{
  "arch": "uvit",
  "conditioning": "text",
  "cond_dim": 192,
  "vocab_size": 4585,
  "text_encoder_norm": "layernorm",
  "text_encoder_qk_norm": true,
  "text_encoder_inner_norm": false,
  "text_encoder_num_experts": 4,
  "text_encoder_moe_every": 2,
  "steps": 5300,
  "final_lr_fraction": 0
}
Rows from block 5 of the denoiser of a small text-conditioned image diffusion model, named by matrix and row number. Rows with one number within an expert belong to one neuron, the router's apart. Each number is 200 + 20 x the weight over its row's rms, rounded and kept within 0 to 999. All counts start at 0.
After each expert's rows are labels from the 100 images, of 14976 (inputs lightly noised), where the router gives the expert most weight on average: "top examples" is what is common among them. Only what is clearly more common there than usual is listed. The data: photos with spoken descriptions (Open Images, Localized Narratives).
# router: router (model.blocks.5.mlp.router.weight, 32x192), inputs 0-191
# up: expert up (model.blocks.5.mlp.up, 32x96x192), inputs 0-191
# down: expert down (model.blocks.5.mlp.down, 32x192x96, transposed), outputs 0-191

# expert 24
router.24,180,199,173,190,242,160,209,160,164,214,194,203,232,209,186,201,236,200,231,200,215,141,198,209,152,195,198,232,203,210,190,237,187,175,192,197,165,192,199,185,182,190,215,192,199,199,166,182,211,165,209,215,194,188,173,194,216,196,193,216,180,185,191,196,198,224,185,200,164,194,184,188,222,224,203,181,167,194,198,179,219,194,201,176,195,170,162,186,216,176,185,218,217,194,226,212,184,208,214,188,188,222,214,200,185,246,173,195,193,231,224,186,204,191,201,233,199,193,204,175,151,178,190,173,176,191,223,171,190,195,185,223,190,194,200,183,191,206,186,199,197,179,205,202,164,216,187,205,179,182,227,190,165,203,205,171,179,221,190,216,203,198,192,191,180,206,205,169,219,170,182,193,210,197,193,236,241,225,187,199,193,197,235,195,238,161,171,197,168,220,211,185
up.0,221,194,187,191,140,193,175,209,194,207,215,197,193,182,210,203,223,193,174,208,169,184,209,187,218,160,222,203,175,188,168,238,167,176,216,193,189,205,179,218,195,171,176,159,229,186,193,217,210,220,182,160,204,214,223,171,200,205,206,188,196,211,203,203,237,191,180,187,244,213,208,170,191,178,204,205,188,203,189,257,171,212,201,213,244,228,204,188,204,201,206,168,190,201,212,229,214,230,229,219,204,186,185,175,227,183,208,202,200,167,218,216,184,178,193,187,191,195,177,230,203,208,213,175,190,204,215,220,201,190,212,189,193,191,183,220,198,235,188,217,223,212,175,213,224,229,238,198,241,196,185,216,217,217,190,207,168,212,178,204,197,191,206,192,226,202,164,235,160,179,200,221,204,205,199,167,190,172,216,192,220,202,193,221,206,196,201,242,177,183,168,220
down.0,213,184,197,244,195,216,229,169,217,179,230,205,226,200,194,223,191,218,206,183,177,178,223,185,202,176,167,201,183,220,186,216,181,211,192,206,213,172,196,197,194,191,218,229,189,194,222,227,211,199,188,221,191,206,217,241,204,225,191,186,193,218,191,163,202,192,195,232,185,173,152,183,212,164,210,202,176,184,214,202,222,221,230,184,234,169,254,195,190,228,195,187,235,232,176,203,194,201,189,206,172,183,203,200,196,207,206,200,210,202,167,215,190,162,208,200,164,156,206,191,195,225,205,205,180,205,177,229,209,195,188,193,216,189,224,207,202,237,226,199,217,223,202,188,226,195,161,245,211,188,206,205,197,183,211,200,209,191,206,188,188,185,191,242,204,170,196,190,209,210,186,147,157,172,224,171,197,187,219,182,227,188,222,182,175,204,236,175,197,223,188,209
up.1,230,207,205,174,169,198,204,218,199,236,198,208,211,210,167,183,191,200,220,169,208,178,253,185,239,196,246,232,195,174,215,187,207,206,220,176,222,196,176,208,207,212,215,194,146,196,180,223,213,185,226,226,225,204,209,174,163,215,199,187,183,153,217,211,204,189,184,218,206,186,227,222,217,236,212,209,197,199,193,262,193,209,225,196,201,215,211,206,199,185,238,247,205,220,181,182,216,220,198,163,205,179,192,228,201,175,151,208,200,172,200,178,181,206,213,175,230,186,191,219,172,198,216,214,223,182,172,208,193,175,215,192,214,171,206,249,214,196,221,188,193,190,188,196,204,202,181,220,188,184,176,198,189,195,201,206,184,197,208,189,213,209,172,200,190,187,180,232,182,186,220,222,199,188,224,175,181,206,197,220,208,211,179,208,211,229,195,218,187,216,191,241
down.1,194,202,204,200,224,201,224,203,204,226,198,187,201,183,190,181,189,235,187,205,184,206,159,222,192,223,207,176,218,164,222,184,209,173,168,203,199,236,183,166,177,188,235,216,245,197,212,203,248,210,191,187,202,185,177,217,224,187,209,203,206,226,169,192,164,179,207,198,183,234,181,166,191,191,154,184,220,203,255,188,245,192,183,190,185,185,185,196,202,184,196,183,167,222,207,205,186,191,209,208,181,225,234,189,204,181,201,200,241,198,199,247,206,205,190,214,199,190,240,150,205,224,231,186,236,191,196,181,204,185,215,218,221,202,208,182,167,179,187,205,231,227,203,239,187,220,196,215,237,227,210,210,196,178,190,181,188,188,209,192,234,161,203,211,198,174,201,194,223,192,204,205,175,199,206,173,220,197,188,189,184,201,214,176,212,186,200,213,202,210,171,192
top examples: text has "water"

# expert 14
router.14,223,185,212,155,177,215,228,202,231,223,208,191,163,216,219,207,207,198,218,190,228,216,202,199,193,239,218,196,182,228,202,212,197,201,170,214,183,214,189,215,229,228,217,220,213,222,188,187,225,182,203,204,174,200,192,193,210,199,209,228,227,233,212,179,191,207,200,194,185,207,226,166,188,186,198,206,204,187,223,209,213,217,186,196,198,188,206,172,194,204,201,217,172,186,202,201,218,241,209,216,208,198,152,224,210,197,195,193,221,201,192,170,180,229,225,162,166,177,214,232,236,232,168,219,222,231,216,229,222,226,199,193,169,193,195,209,215,184,168,138,228,202,187,215,167,222,234,178,211,182,189,200,215,203,196,206,207,202,217,186,212,200,195,228,203,212,234,218,216,179,219,192,213,226,164,191,224,215,202,229,189,172,166,191,234,197,175,211,214,234,194,165
up.0,202,194,199,198,170,204,220,217,177,189,187,205,209,168,218,166,204,179,165,241,188,181,206,211,211,188,225,195,215,193,185,179,186,173,182,195,230,224,224,215,183,148,193,205,228,217,213,188,207,206,235,198,194,201,189,191,224,227,219,193,214,208,220,193,192,181,182,192,200,170,217,208,209,192,190,143,207,193,196,197,203,206,204,232,214,228,196,201,193,207,208,196,203,227,219,151,202,184,189,214,160,218,212,162,238,178,188,210,180,189,219,181,202,209,185,178,197,183,226,196,212,196,199,194,187,213,169,216,244,177,194,188,197,210,202,221,184,208,212,216,204,159,218,200,181,194,197,180,213,192,195,206,175,209,220,157,140,175,226,187,177,171,229,198,209,198,205,146,207,164,214,193,245,223,151,181,208,159,191,220,185,192,216,209,188,186,198,227,197,196,210,213
down.0,192,200,201,211,183,192,222,193,220,239,190,196,211,206,210,210,181,208,207,216,212,202,167,261,216,195,212,197,191,215,170,255,196,194,207,188,178,201,208,200,190,206,238,213,170,216,225,171,209,207,189,206,160,201,207,203,160,186,208,212,195,214,205,200,227,196,162,178,195,203,197,176,210,224,170,205,197,173,171,191,202,201,181,202,208,169,230,176,235,197,192,200,216,249,192,215,206,232,182,193,228,214,175,177,186,193,199,210,211,216,181,201,243,167,199,188,221,190,171,187,183,195,189,215,213,175,223,187,221,185,209,211,220,195,183,169,199,227,191,189,189,175,216,234,204,190,196,218,192,166,190,213,198,203,197,239,196,199,220,250,183,166,173,185,192,191,166,178,220,202,167,195,160,171,234,215,208,203,186,197,203,173,233,192,219,227,226,230,207,210,180,159
up.1,212,201,212,215,199,191,211,204,168,208,220,213,204,204,233,197,212,192,202,222,205,133,171,189,194,208,204,221,196,177,224,178,190,193,188,194,196,199,186,213,215,195,208,197,225,213,199,205,184,209,217,197,202,216,193,207,186,219,183,201,191,178,227,182,205,194,176,188,207,152,180,228,214,231,205,212,242,185,172,216,215,238,213,208,204,247,122,210,191,226,231,209,217,226,213,180,197,189,215,184,214,190,232,167,146,222,206,174,193,176,177,203,208,207,181,177,235,179,192,213,165,167,197,162,211,187,174,184,201,206,224,187,224,258,219,211,218,212,176,209,191,189,199,227,189,199,179,196,165,195,216,173,157,214,202,177,185,200,206,210,191,216,178,218,203,174,186,204,202,202,185,230,203,228,187,190,202,161,210,209,203,220,219,183,196,207,215,210,181,221,209,203
down.1,195,196,179,223,183,176,241,188,184,208,191,199,232,208,199,229,196,213,225,226,234,160,236,216,181,198,186,206,214,157,203,180,214,196,226,184,177,216,205,177,219,187,216,189,206,241,192,193,213,203,218,179,190,203,230,175,182,212,218,215,196,184,215,176,223,220,174,201,204,227,213,173,197,166,218,197,192,238,201,206,193,206,197,191,197,212,196,198,197,189,199,205,221,192,215,212,161,211,223,205,198,250,187,212,210,206,193,224,174,189,196,185,238,176,185,246,203,179,191,195,190,198,207,202,178,182,195,200,172,187,205,209,205,189,214,180,216,226,182,209,215,178,207,186,210,225,169,260,239,216,232,200,172,193,160,203,181,211,183,194,244,178,212,207,186,198,220,210,211,206,173,212,183,176,238,180,166,227,172,192,243,221,229,229,195,163,181,216,196,211,181,204
top examples: text has "black"

# expert 12
router.12,201,195,240,214,192,196,195,239,191,207,218,192,166,185,181,180,202,184,155,211,215,214,232,211,196,212,238,177,212,205,207,170,194,215,172,206,234,167,214,198,234,208,206,186,186,179,202,203,180,159,239,224,211,204,225,209,235,198,195,215,143,223,235,164,200,179,231,209,235,181,189,200,182,222,197,228,187,175,217,201,223,231,211,213,217,218,221,197,201,228,201,196,175,212,198,153,221,215,217,185,217,188,196,162,203,184,219,174,220,162,163,209,175,208,198,189,184,206,207,216,235,204,191,231,210,186,190,198,197,165,195,176,221,196,191,191,214,215,235,181,214,186,178,196,164,201,205,194,187,180,169,221,176,218,166,167,214,185,197,208,192,232,159,199,239,177,204,192,202,215,211,203,191,219,199,190,200,214,204,217,195,209,188,196,173,225,197,207,183,208,193,209
up.0,232,178,194,210,198,188,186,207,194,220,217,182,183,180,191,185,180,193,194,215,165,180,201,226,198,200,209,226,209,208,194,223,239,194,190,183,191,187,151,181,210,206,160,169,229,204,195,154,242,212,218,212,215,170,200,193,171,186,182,191,190,191,200,239,242,194,182,188,199,213,203,221,214,210,195,215,214,189,205,216,183,206,180,203,213,230,186,184,231,195,197,227,244,214,205,176,213,211,167,189,199,203,198,172,220,180,231,232,199,219,224,196,189,199,190,192,234,180,177,164,208,175,241,183,201,168,179,217,200,181,158,210,203,182,184,198,198,225,182,200,196,178,175,187,218,210,249,212,237,205,219,227,216,206,201,232,185,217,198,203,205,165,199,196,186,225,180,197,196,197,235,200,206,168,228,190,210,192,199,199,189,170,241,190,213,189,207,208,177,156,153,203
down.0,174,189,217,224,186,218,174,201,207,194,207,212,175,177,177,195,201,186,180,207,197,218,215,231,184,228,227,196,187,197,225,189,212,184,207,170,199,204,197,193,232,183,207,164,192,165,202,242,197,182,196,192,191,210,203,199,227,214,181,181,175,182,188,212,183,201,234,195,245,187,223,170,163,182,216,175,213,167,180,201,194,181,182,211,184,201,201,194,212,227,224,184,199,186,216,216,252,199,201,232,174,181,223,204,246,195,204,172,216,177,195,170,177,189,203,202,223,216,236,212,219,188,200,242,166,211,212,190,197,211,179,200,204,203,163,198,209,197,170,219,213,175,189,204,152,204,179,187,199,210,176,230,209,206,190,224,180,184,214,197,197,184,178,215,222,190,194,240,223,180,218,237,205,197,167,201,181,224,172,222,204,224,228,163,191,153,180,234,195,195,196,173
up.1,180,192,175,184,191,182,180,214,181,200,149,191,231,207,201,204,219,244,212,197,156,162,214,189,185,201,180,188,193,165,196,204,200,185,244,176,206,228,193,175,194,201,215,165,187,193,177,193,157,195,201,153,207,166,200,191,185,210,212,199,241,181,185,205,219,225,181,180,189,180,199,225,223,206,211,207,194,236,183,210,168,245,203,172,189,248,182,178,198,176,216,184,220,186,180,206,195,231,206,176,213,207,212,192,216,186,202,222,192,237,182,191,230,235,206,201,217,170,200,218,194,204,196,202,169,174,211,220,205,203,204,237,184,197,203,192,216,197,216,211,187,202,176,157,226,203,207,238,203,227,212,195,190,216,199,212,204,199,188,194,203,198,206,221,206,188,199,227,187,239,221,190,187,169,198,199,175,215,174,192,210,234,238,229,216,233,182,226,176,178,214,187
down.1,199,212,182,173,201,210,216,188,196,231,175,179,198,200,217,198,172,238,220,207,175,171,198,230,205,162,186,194,211,161,173,220,203,179,211,186,182,260,167,204,185,206,205,226,215,256,192,176,206,201,193,173,194,189,191,173,155,201,208,181,232,186,176,215,187,206,167,197,178,209,192,205,231,217,194,163,193,223,164,214,198,207,193,220,195,196,160,174,213,165,196,206,222,203,201,232,214,208,219,194,210,191,190,213,204,173,186,239,193,219,237,235,231,210,184,184,211,197,200,169,170,222,195,160,195,191,224,222,211,197,215,246,198,210,212,195,193,187,189,192,198,207,227,220,229,215,219,215,193,217,220,201,169,206,193,174,184,199,200,193,232,174,220,220,196,180,206,180,196,198,188,192,183,180,197,162,214,195,195,188,202,205,210,233,227,210,211,218,167,214,196,160
top examples: text has "people"

# expert 16
router.16,184,216,164,186,244,176,207,173,177,208,177,177,219,208,172,216,233,202,245,176,216,183,213,220,152,216,222,209,213,216,208,240,194,180,190,211,163,194,216,190,193,184,205,204,181,226,162,198,216,161,206,192,186,189,186,203,211,185,207,219,180,202,178,187,200,236,187,198,165,175,185,192,215,219,205,172,174,214,194,184,234,192,237,171,183,186,190,192,217,173,203,218,206,205,214,224,193,206,205,182,198,217,200,200,185,236,189,208,178,213,198,189,221,193,198,214,207,201,210,172,169,168,166,178,184,176,225,175,202,199,193,211,187,222,221,182,187,204,184,187,196,159,215,207,161,201,185,222,166,166,229,196,174,209,206,187,194,207,205,226,218,184,176,190,174,216,207,166,217,176,177,198,191,191,196,237,242,238,208,193,191,217,222,206,231,166,169,199,201,222,224,191
up.0,196,191,219,199,190,167,249,200,213,188,213,199,181,198,213,190,159,173,202,235,182,197,190,170,190,211,199,181,213,162,222,179,206,193,227,219,173,211,215,198,194,196,197,188,204,211,165,206,223,170,187,196,179,209,207,195,195,204,202,198,239,184,216,184,205,214,195,224,229,214,193,202,156,229,216,236,223,203,208,203,191,242,179,184,215,202,185,175,190,186,179,227,176,175,162,185,225,209,193,204,195,221,174,187,168,186,217,196,245,177,218,187,187,214,146,153,183,203,208,233,200,201,199,208,188,218,195,199,203,191,188,166,198,218,189,201,207,222,171,186,229,190,211,248,159,227,230,179,209,215,204,179,171,163,180,181,203,227,202,229,203,194,224,230,230,209,211,178,211,213,206,202,218,197,203,158,203,176,189,247,207,190,207,201,193,179,179,225,202,202,183,192
down.0,225,204,207,186,211,227,176,233,230,203,200,189,159,174,201,177,195,181,181,200,193,191,209,197,220,187,181,202,227,237,226,192,222,198,181,191,221,163,170,201,197,241,157,204,211,189,218,193,190,222,219,218,250,213,183,207,216,184,226,203,188,236,190,195,261,213,177,220,222,188,205,226,194,180,234,205,190,196,191,188,208,198,189,186,235,200,236,232,191,216,192,188,178,213,215,205,196,197,189,189,210,195,208,214,167,210,202,185,211,178,201,194,171,199,187,221,199,202,157,189,174,193,257,205,215,182,194,223,185,212,171,226,202,213,183,203,220,225,209,230,225,210,169,171,209,181,231,172,202,172,193,213,265,181,188,197,214,178,212,192,209,201,211,197,188,180,184,229,198,229,228,199,199,207,227,216,204,194,160,180,207,195,197,210,183,217,183,226,193,191,183,228
up.1,198,213,202,192,193,219,196,247,193,226,234,184,191,171,223,188,214,225,163,188,189,190,192,221,210,208,209,217,179,211,219,162,214,175,170,186,201,207,185,202,191,199,175,209,209,195,186,186,178,197,218,196,199,174,197,207,189,219,185,208,207,231,227,201,193,212,208,206,184,178,185,210,183,214,206,219,216,185,213,192,208,203,207,191,201,185,211,219,210,179,180,194,186,184,220,177,218,194,237,235,212,183,216,176,205,173,210,191,215,177,169,250,198,235,203,171,206,209,202,212,191,228,214,192,204,194,208,252,226,172,174,174,202,196,199,217,230,200,181,209,236,230,192,224,184,213,250,191,220,225,223,214,215,176,175,197,224,187,199,199,213,223,225,237,209,159,190,251,233,220,233,211,168,199,193,212,203,190,173,164,153,170,242,181,201,221,202,203,217,173,175,193
down.1,210,180,195,214,199,202,214,178,199,213,213,177,181,225,174,210,215,209,208,181,207,158,215,239,238,185,186,179,181,191,172,214,208,192,209,192,181,194,166,181,191,220,247,189,183,186,188,208,206,172,202,171,167,194,177,235,223,180,225,166,259,208,200,172,174,168,189,189,197,227,199,199,187,179,226,206,205,205,173,219,223,199,165,205,164,185,224,212,204,164,161,241,176,212,204,207,211,246,206,208,190,214,173,192,208,169,175,177,184,214,222,198,224,195,220,216,202,213,201,196,199,232,202,243,216,185,216,228,214,190,232,207,204,167,181,170,191,191,211,215,200,188,204,203,180,196,198,198,197,178,194,197,196,194,182,214,187,224,216,186,216,220,145,204,175,223,192,223,198,171,181,216,179,174,186,168,185,191,206,207,216,148,193,194,202,192,207,210,223,202,208,187
top examples: text has "plants"

# expert 27
router.27,194,213,176,191,234,195,185,171,171,221,169,185,229,219,179,212,231,207,240,165,227,152,207,201,156,200,217,234,211,215,201,236,187,205,200,209,146,205,191,209,197,183,202,222,191,203,189,188,218,163,205,203,189,192,171,211,203,201,202,221,179,200,195,195,190,215,187,191,186,185,181,196,212,205,202,172,176,196,204,172,230,195,223,176,198,159,175,183,207,167,201,219,220,214,212,231,164,213,211,202,206,225,209,188,180,226,169,214,187,207,187,193,211,177,193,235,215,208,187,174,158,173,179,185,172,174,207,167,194,213,186,222,198,212,199,191,179,189,167,197,179,183,201,190,155,206,176,205,154,177,229,177,177,201,199,184,188,221,197,213,212,198,181,215,167,205,197,166,222,177,187,194,185,180,205,237,219,209,189,187,194,215,244,192,221,173,179,189,193,206,228,195
up.0,205,197,199,187,169,191,190,230,207,184,191,227,208,199,188,220,202,212,217,211,199,214,199,194,165,204,257,209,210,209,188,189,214,208,211,222,219,157,215,158,221,196,176,207,187,217,185,182,193,210,202,224,224,234,182,202,181,201,206,195,168,235,200,207,183,211,187,226,210,224,185,191,214,187,186,210,205,202,192,185,198,219,201,201,173,204,206,196,181,219,222,179,220,223,230,162,253,172,190,232,226,208,214,201,216,203,212,179,222,183,166,178,141,189,226,155,203,171,213,205,179,212,194,216,184,201,205,186,164,205,211,185,217,192,220,188,201,199,185,166,196,212,211,193,183,202,166,218,225,211,169,223,191,183,186,221,151,189,209,189,224,180,203,227,220,204,188,220,196,211,244,190,178,203,185,146,191,178,192,189,209,226,179,191,182,203,199,225,208,164,151,207
down.0,208,181,212,188,220,228,188,219,225,226,167,207,233,200,217,201,172,184,199,201,209,205,221,181,205,234,186,194,224,180,228,199,201,195,218,207,169,170,197,196,212,186,212,254,230,195,202,175,183,190,183,235,242,181,211,164,159,165,189,212,237,184,159,195,190,222,215,193,186,216,208,209,165,231,192,197,207,185,194,234,195,232,196,181,179,208,215,205,200,216,201,192,184,164,201,172,204,202,213,211,210,217,227,194,180,202,168,203,198,249,183,227,185,211,208,209,227,164,180,195,202,203,199,162,202,168,173,192,202,187,221,218,199,210,231,163,225,210,173,212,222,181,218,211,184,195,193,220,221,211,214,180,229,239,162,200,226,191,175,173,200,201,217,207,205,191,198,250,191,238,202,190,173,195,171,212,197,205,207,220,206,200,194,237,202,200,203,221,206,200,183,222
up.1,225,200,205,201,203,180,219,203,199,208,174,192,214,169,178,175,205,213,175,205,195,219,209,177,175,198,183,219,185,203,222,202,178,210,196,179,197,217,216,203,210,223,207,202,175,209,183,190,219,181,225,194,187,223,208,190,182,233,220,200,224,171,208,185,168,181,175,199,194,231,229,212,209,200,234,228,139,213,228,239,202,187,205,230,234,180,211,177,199,198,205,195,166,215,186,213,204,240,202,226,157,183,146,196,245,201,188,206,206,183,221,192,205,170,218,183,177,198,177,224,222,201,177,193,218,218,214,158,206,216,216,207,209,196,212,249,204,221,168,210,223,175,196,182,178,197,167,192,192,175,218,194,209,198,211,201,221,220,209,172,219,209,167,216,218,261,219,204,162,158,207,202,188,171,208,198,195,212,198,219,213,189,193,231,224,188,188,202,211,220,201,204
down.1,193,203,170,214,204,165,184,192,193,228,195,212,195,205,180,197,211,202,203,218,196,172,203,181,169,212,222,200,192,202,231,203,195,203,215,171,185,167,210,179,220,231,187,200,193,177,161,201,211,225,203,188,243,159,236,202,236,183,213,203,187,198,213,198,209,193,205,206,235,230,193,191,202,183,240,211,194,235,206,208,197,209,209,222,198,239,205,229,182,189,181,166,169,170,168,203,170,214,217,208,194,223,199,213,217,241,205,225,223,160,199,248,215,177,194,210,166,213,214,186,222,193,235,227,197,216,192,163,203,198,202,195,220,187,209,200,222,243,201,181,228,166,184,205,202,228,181,233,209,199,215,172,190,217,192,157,219,212,192,212,205,175,188,219,225,193,198,205,174,191,184,214,181,169,250,171,211,211,170,197,234,201,198,225,167,206,210,207,207,193,194,192
top examples: text has "water"

# expert 15
router.15,162,209,182,190,234,186,180,170,175,211,181,186,227,215,187,225,232,188,222,173,201,146,201,201,162,180,206,217,199,203,186,229,187,180,207,205,173,188,196,180,181,181,194,199,190,211,190,185,190,186,187,188,195,175,167,199,207,189,199,222,166,191,189,189,188,210,177,193,165,169,181,172,219,213,216,164,177,204,191,168,231,204,220,195,181,181,169,188,189,170,195,204,205,204,203,230,159,202,200,184,199,216,212,182,191,237,177,218,183,189,208,205,212,173,193,217,200,206,192,163,169,169,185,173,163,171,215,159,192,211,189,212,208,206,201,175,178,193,179,207,178,172,212,195,170,191,175,217,160,174,235,175,182,207,220,174,181,205,185,211,219,195,184,190,171,194,180,183,216,161,182,185,174,168,201,193,217,213,193,183,190,227,235,204,204,179,175,163,181,205,224,185
up.0,185,199,189,209,199,179,216,196,186,230,241,176,178,220,188,190,201,154,190,216,241,182,234,197,205,201,199,188,205,215,232,196,173,193,190,209,198,186,217,195,189,189,204,226,205,183,181,237,227,192,211,193,220,192,187,242,220,175,181,194,244,206,179,189,231,243,240,210,191,188,193,216,150,176,187,211,213,175,216,173,195,201,211,182,250,188,195,183,201,183,192,215,170,180,232,163,195,210,176,188,199,206,187,218,221,195,208,213,210,230,194,243,205,190,202,196,180,207,174,188,234,212,166,174,193,224,205,192,214,190,216,213,194,182,245,180,194,196,194,178,238,195,217,245,216,217,166,234,196,229,192,200,229,193,188,185,239,205,212,220,185,193,216,210,218,168,210,223,197,224,176,200,171,175,196,190,184,206,197,173,188,179,199,219,197,193,189,208,203,190,164,201
down.0,185,191,199,218,200,173,186,205,222,195,180,195,209,205,185,217,205,206,189,179,221,202,182,183,197,223,236,199,165,204,192,190,181,184,187,211,255,196,231,174,229,208,247,219,167,198,216,162,218,193,199,206,201,174,178,191,228,210,212,253,204,205,235,182,172,179,196,217,188,198,177,200,218,232,154,200,213,193,195,236,219,158,215,235,212,186,222,220,175,171,193,205,213,211,147,229,214,194,198,214,206,203,202,215,183,188,173,197,185,190,178,192,201,192,193,185,224,192,198,209,207,179,172,192,242,202,193,182,185,183,203,190,184,200,210,167,209,169,187,199,163,175,197,190,181,201,185,224,187,174,185,195,180,232,223,225,204,179,202,189,213,227,183,195,225,224,222,173,157,186,190,177,150,197,215,195,214,200,225,229,187,185,203,190,229,208,217,191,184,212,234,186
up.1,223,216,203,185,145,203,191,206,174,221,196,189,172,231,182,197,193,208,184,205,181,205,211,208,219,212,247,183,224,206,194,191,188,199,218,219,186,227,185,173,192,225,222,196,170,217,184,197,200,191,202,170,191,202,228,200,164,193,191,211,209,209,220,195,194,213,169,204,246,199,233,202,186,176,177,215,217,237,215,224,195,232,206,228,205,199,186,221,206,206,216,206,217,203,194,193,285,206,215,236,214,192,196,212,188,177,185,217,162,189,197,208,151,212,194,177,231,180,172,216,204,204,203,196,225,172,192,225,210,181,232,204,181,226,197,220,184,230,198,187,209,206,182,193,196,200,197,183,202,198,210,229,214,177,178,188,202,208,228,199,209,230,199,204,209,168,209,224,206,199,216,170,190,189,199,142,180,184,188,211,201,190,205,198,208,203,179,273,183,182,177,194
down.1,207,158,233,187,212,205,176,220,221,208,186,183,186,163,170,215,214,202,161,206,207,188,181,193,167,173,210,177,197,175,206,223,213,205,216,178,189,221,174,191,209,230,206,250,184,235,200,205,189,189,201,183,199,209,210,185,207,200,214,220,164,170,207,211,224,215,211,211,199,171,211,200,202,198,196,221,223,186,190,192,204,206,164,184,234,224,201,182,189,202,190,220,161,192,221,174,178,220,187,180,255,216,204,225,208,189,184,206,176,188,221,208,188,217,197,200,210,231,173,244,220,215,177,216,236,181,212,182,212,186,196,220,212,203,214,197,207,216,190,189,213,205,182,207,210,208,179,230,169,238,221,173,216,171,178,171,235,185,202,188,199,231,218,189,189,197,172,238,168,167,228,234,204,222,177,196,155,187,230,199,220,219,226,223,193,227,205,203,189,182,189,193
top examples: text has "water"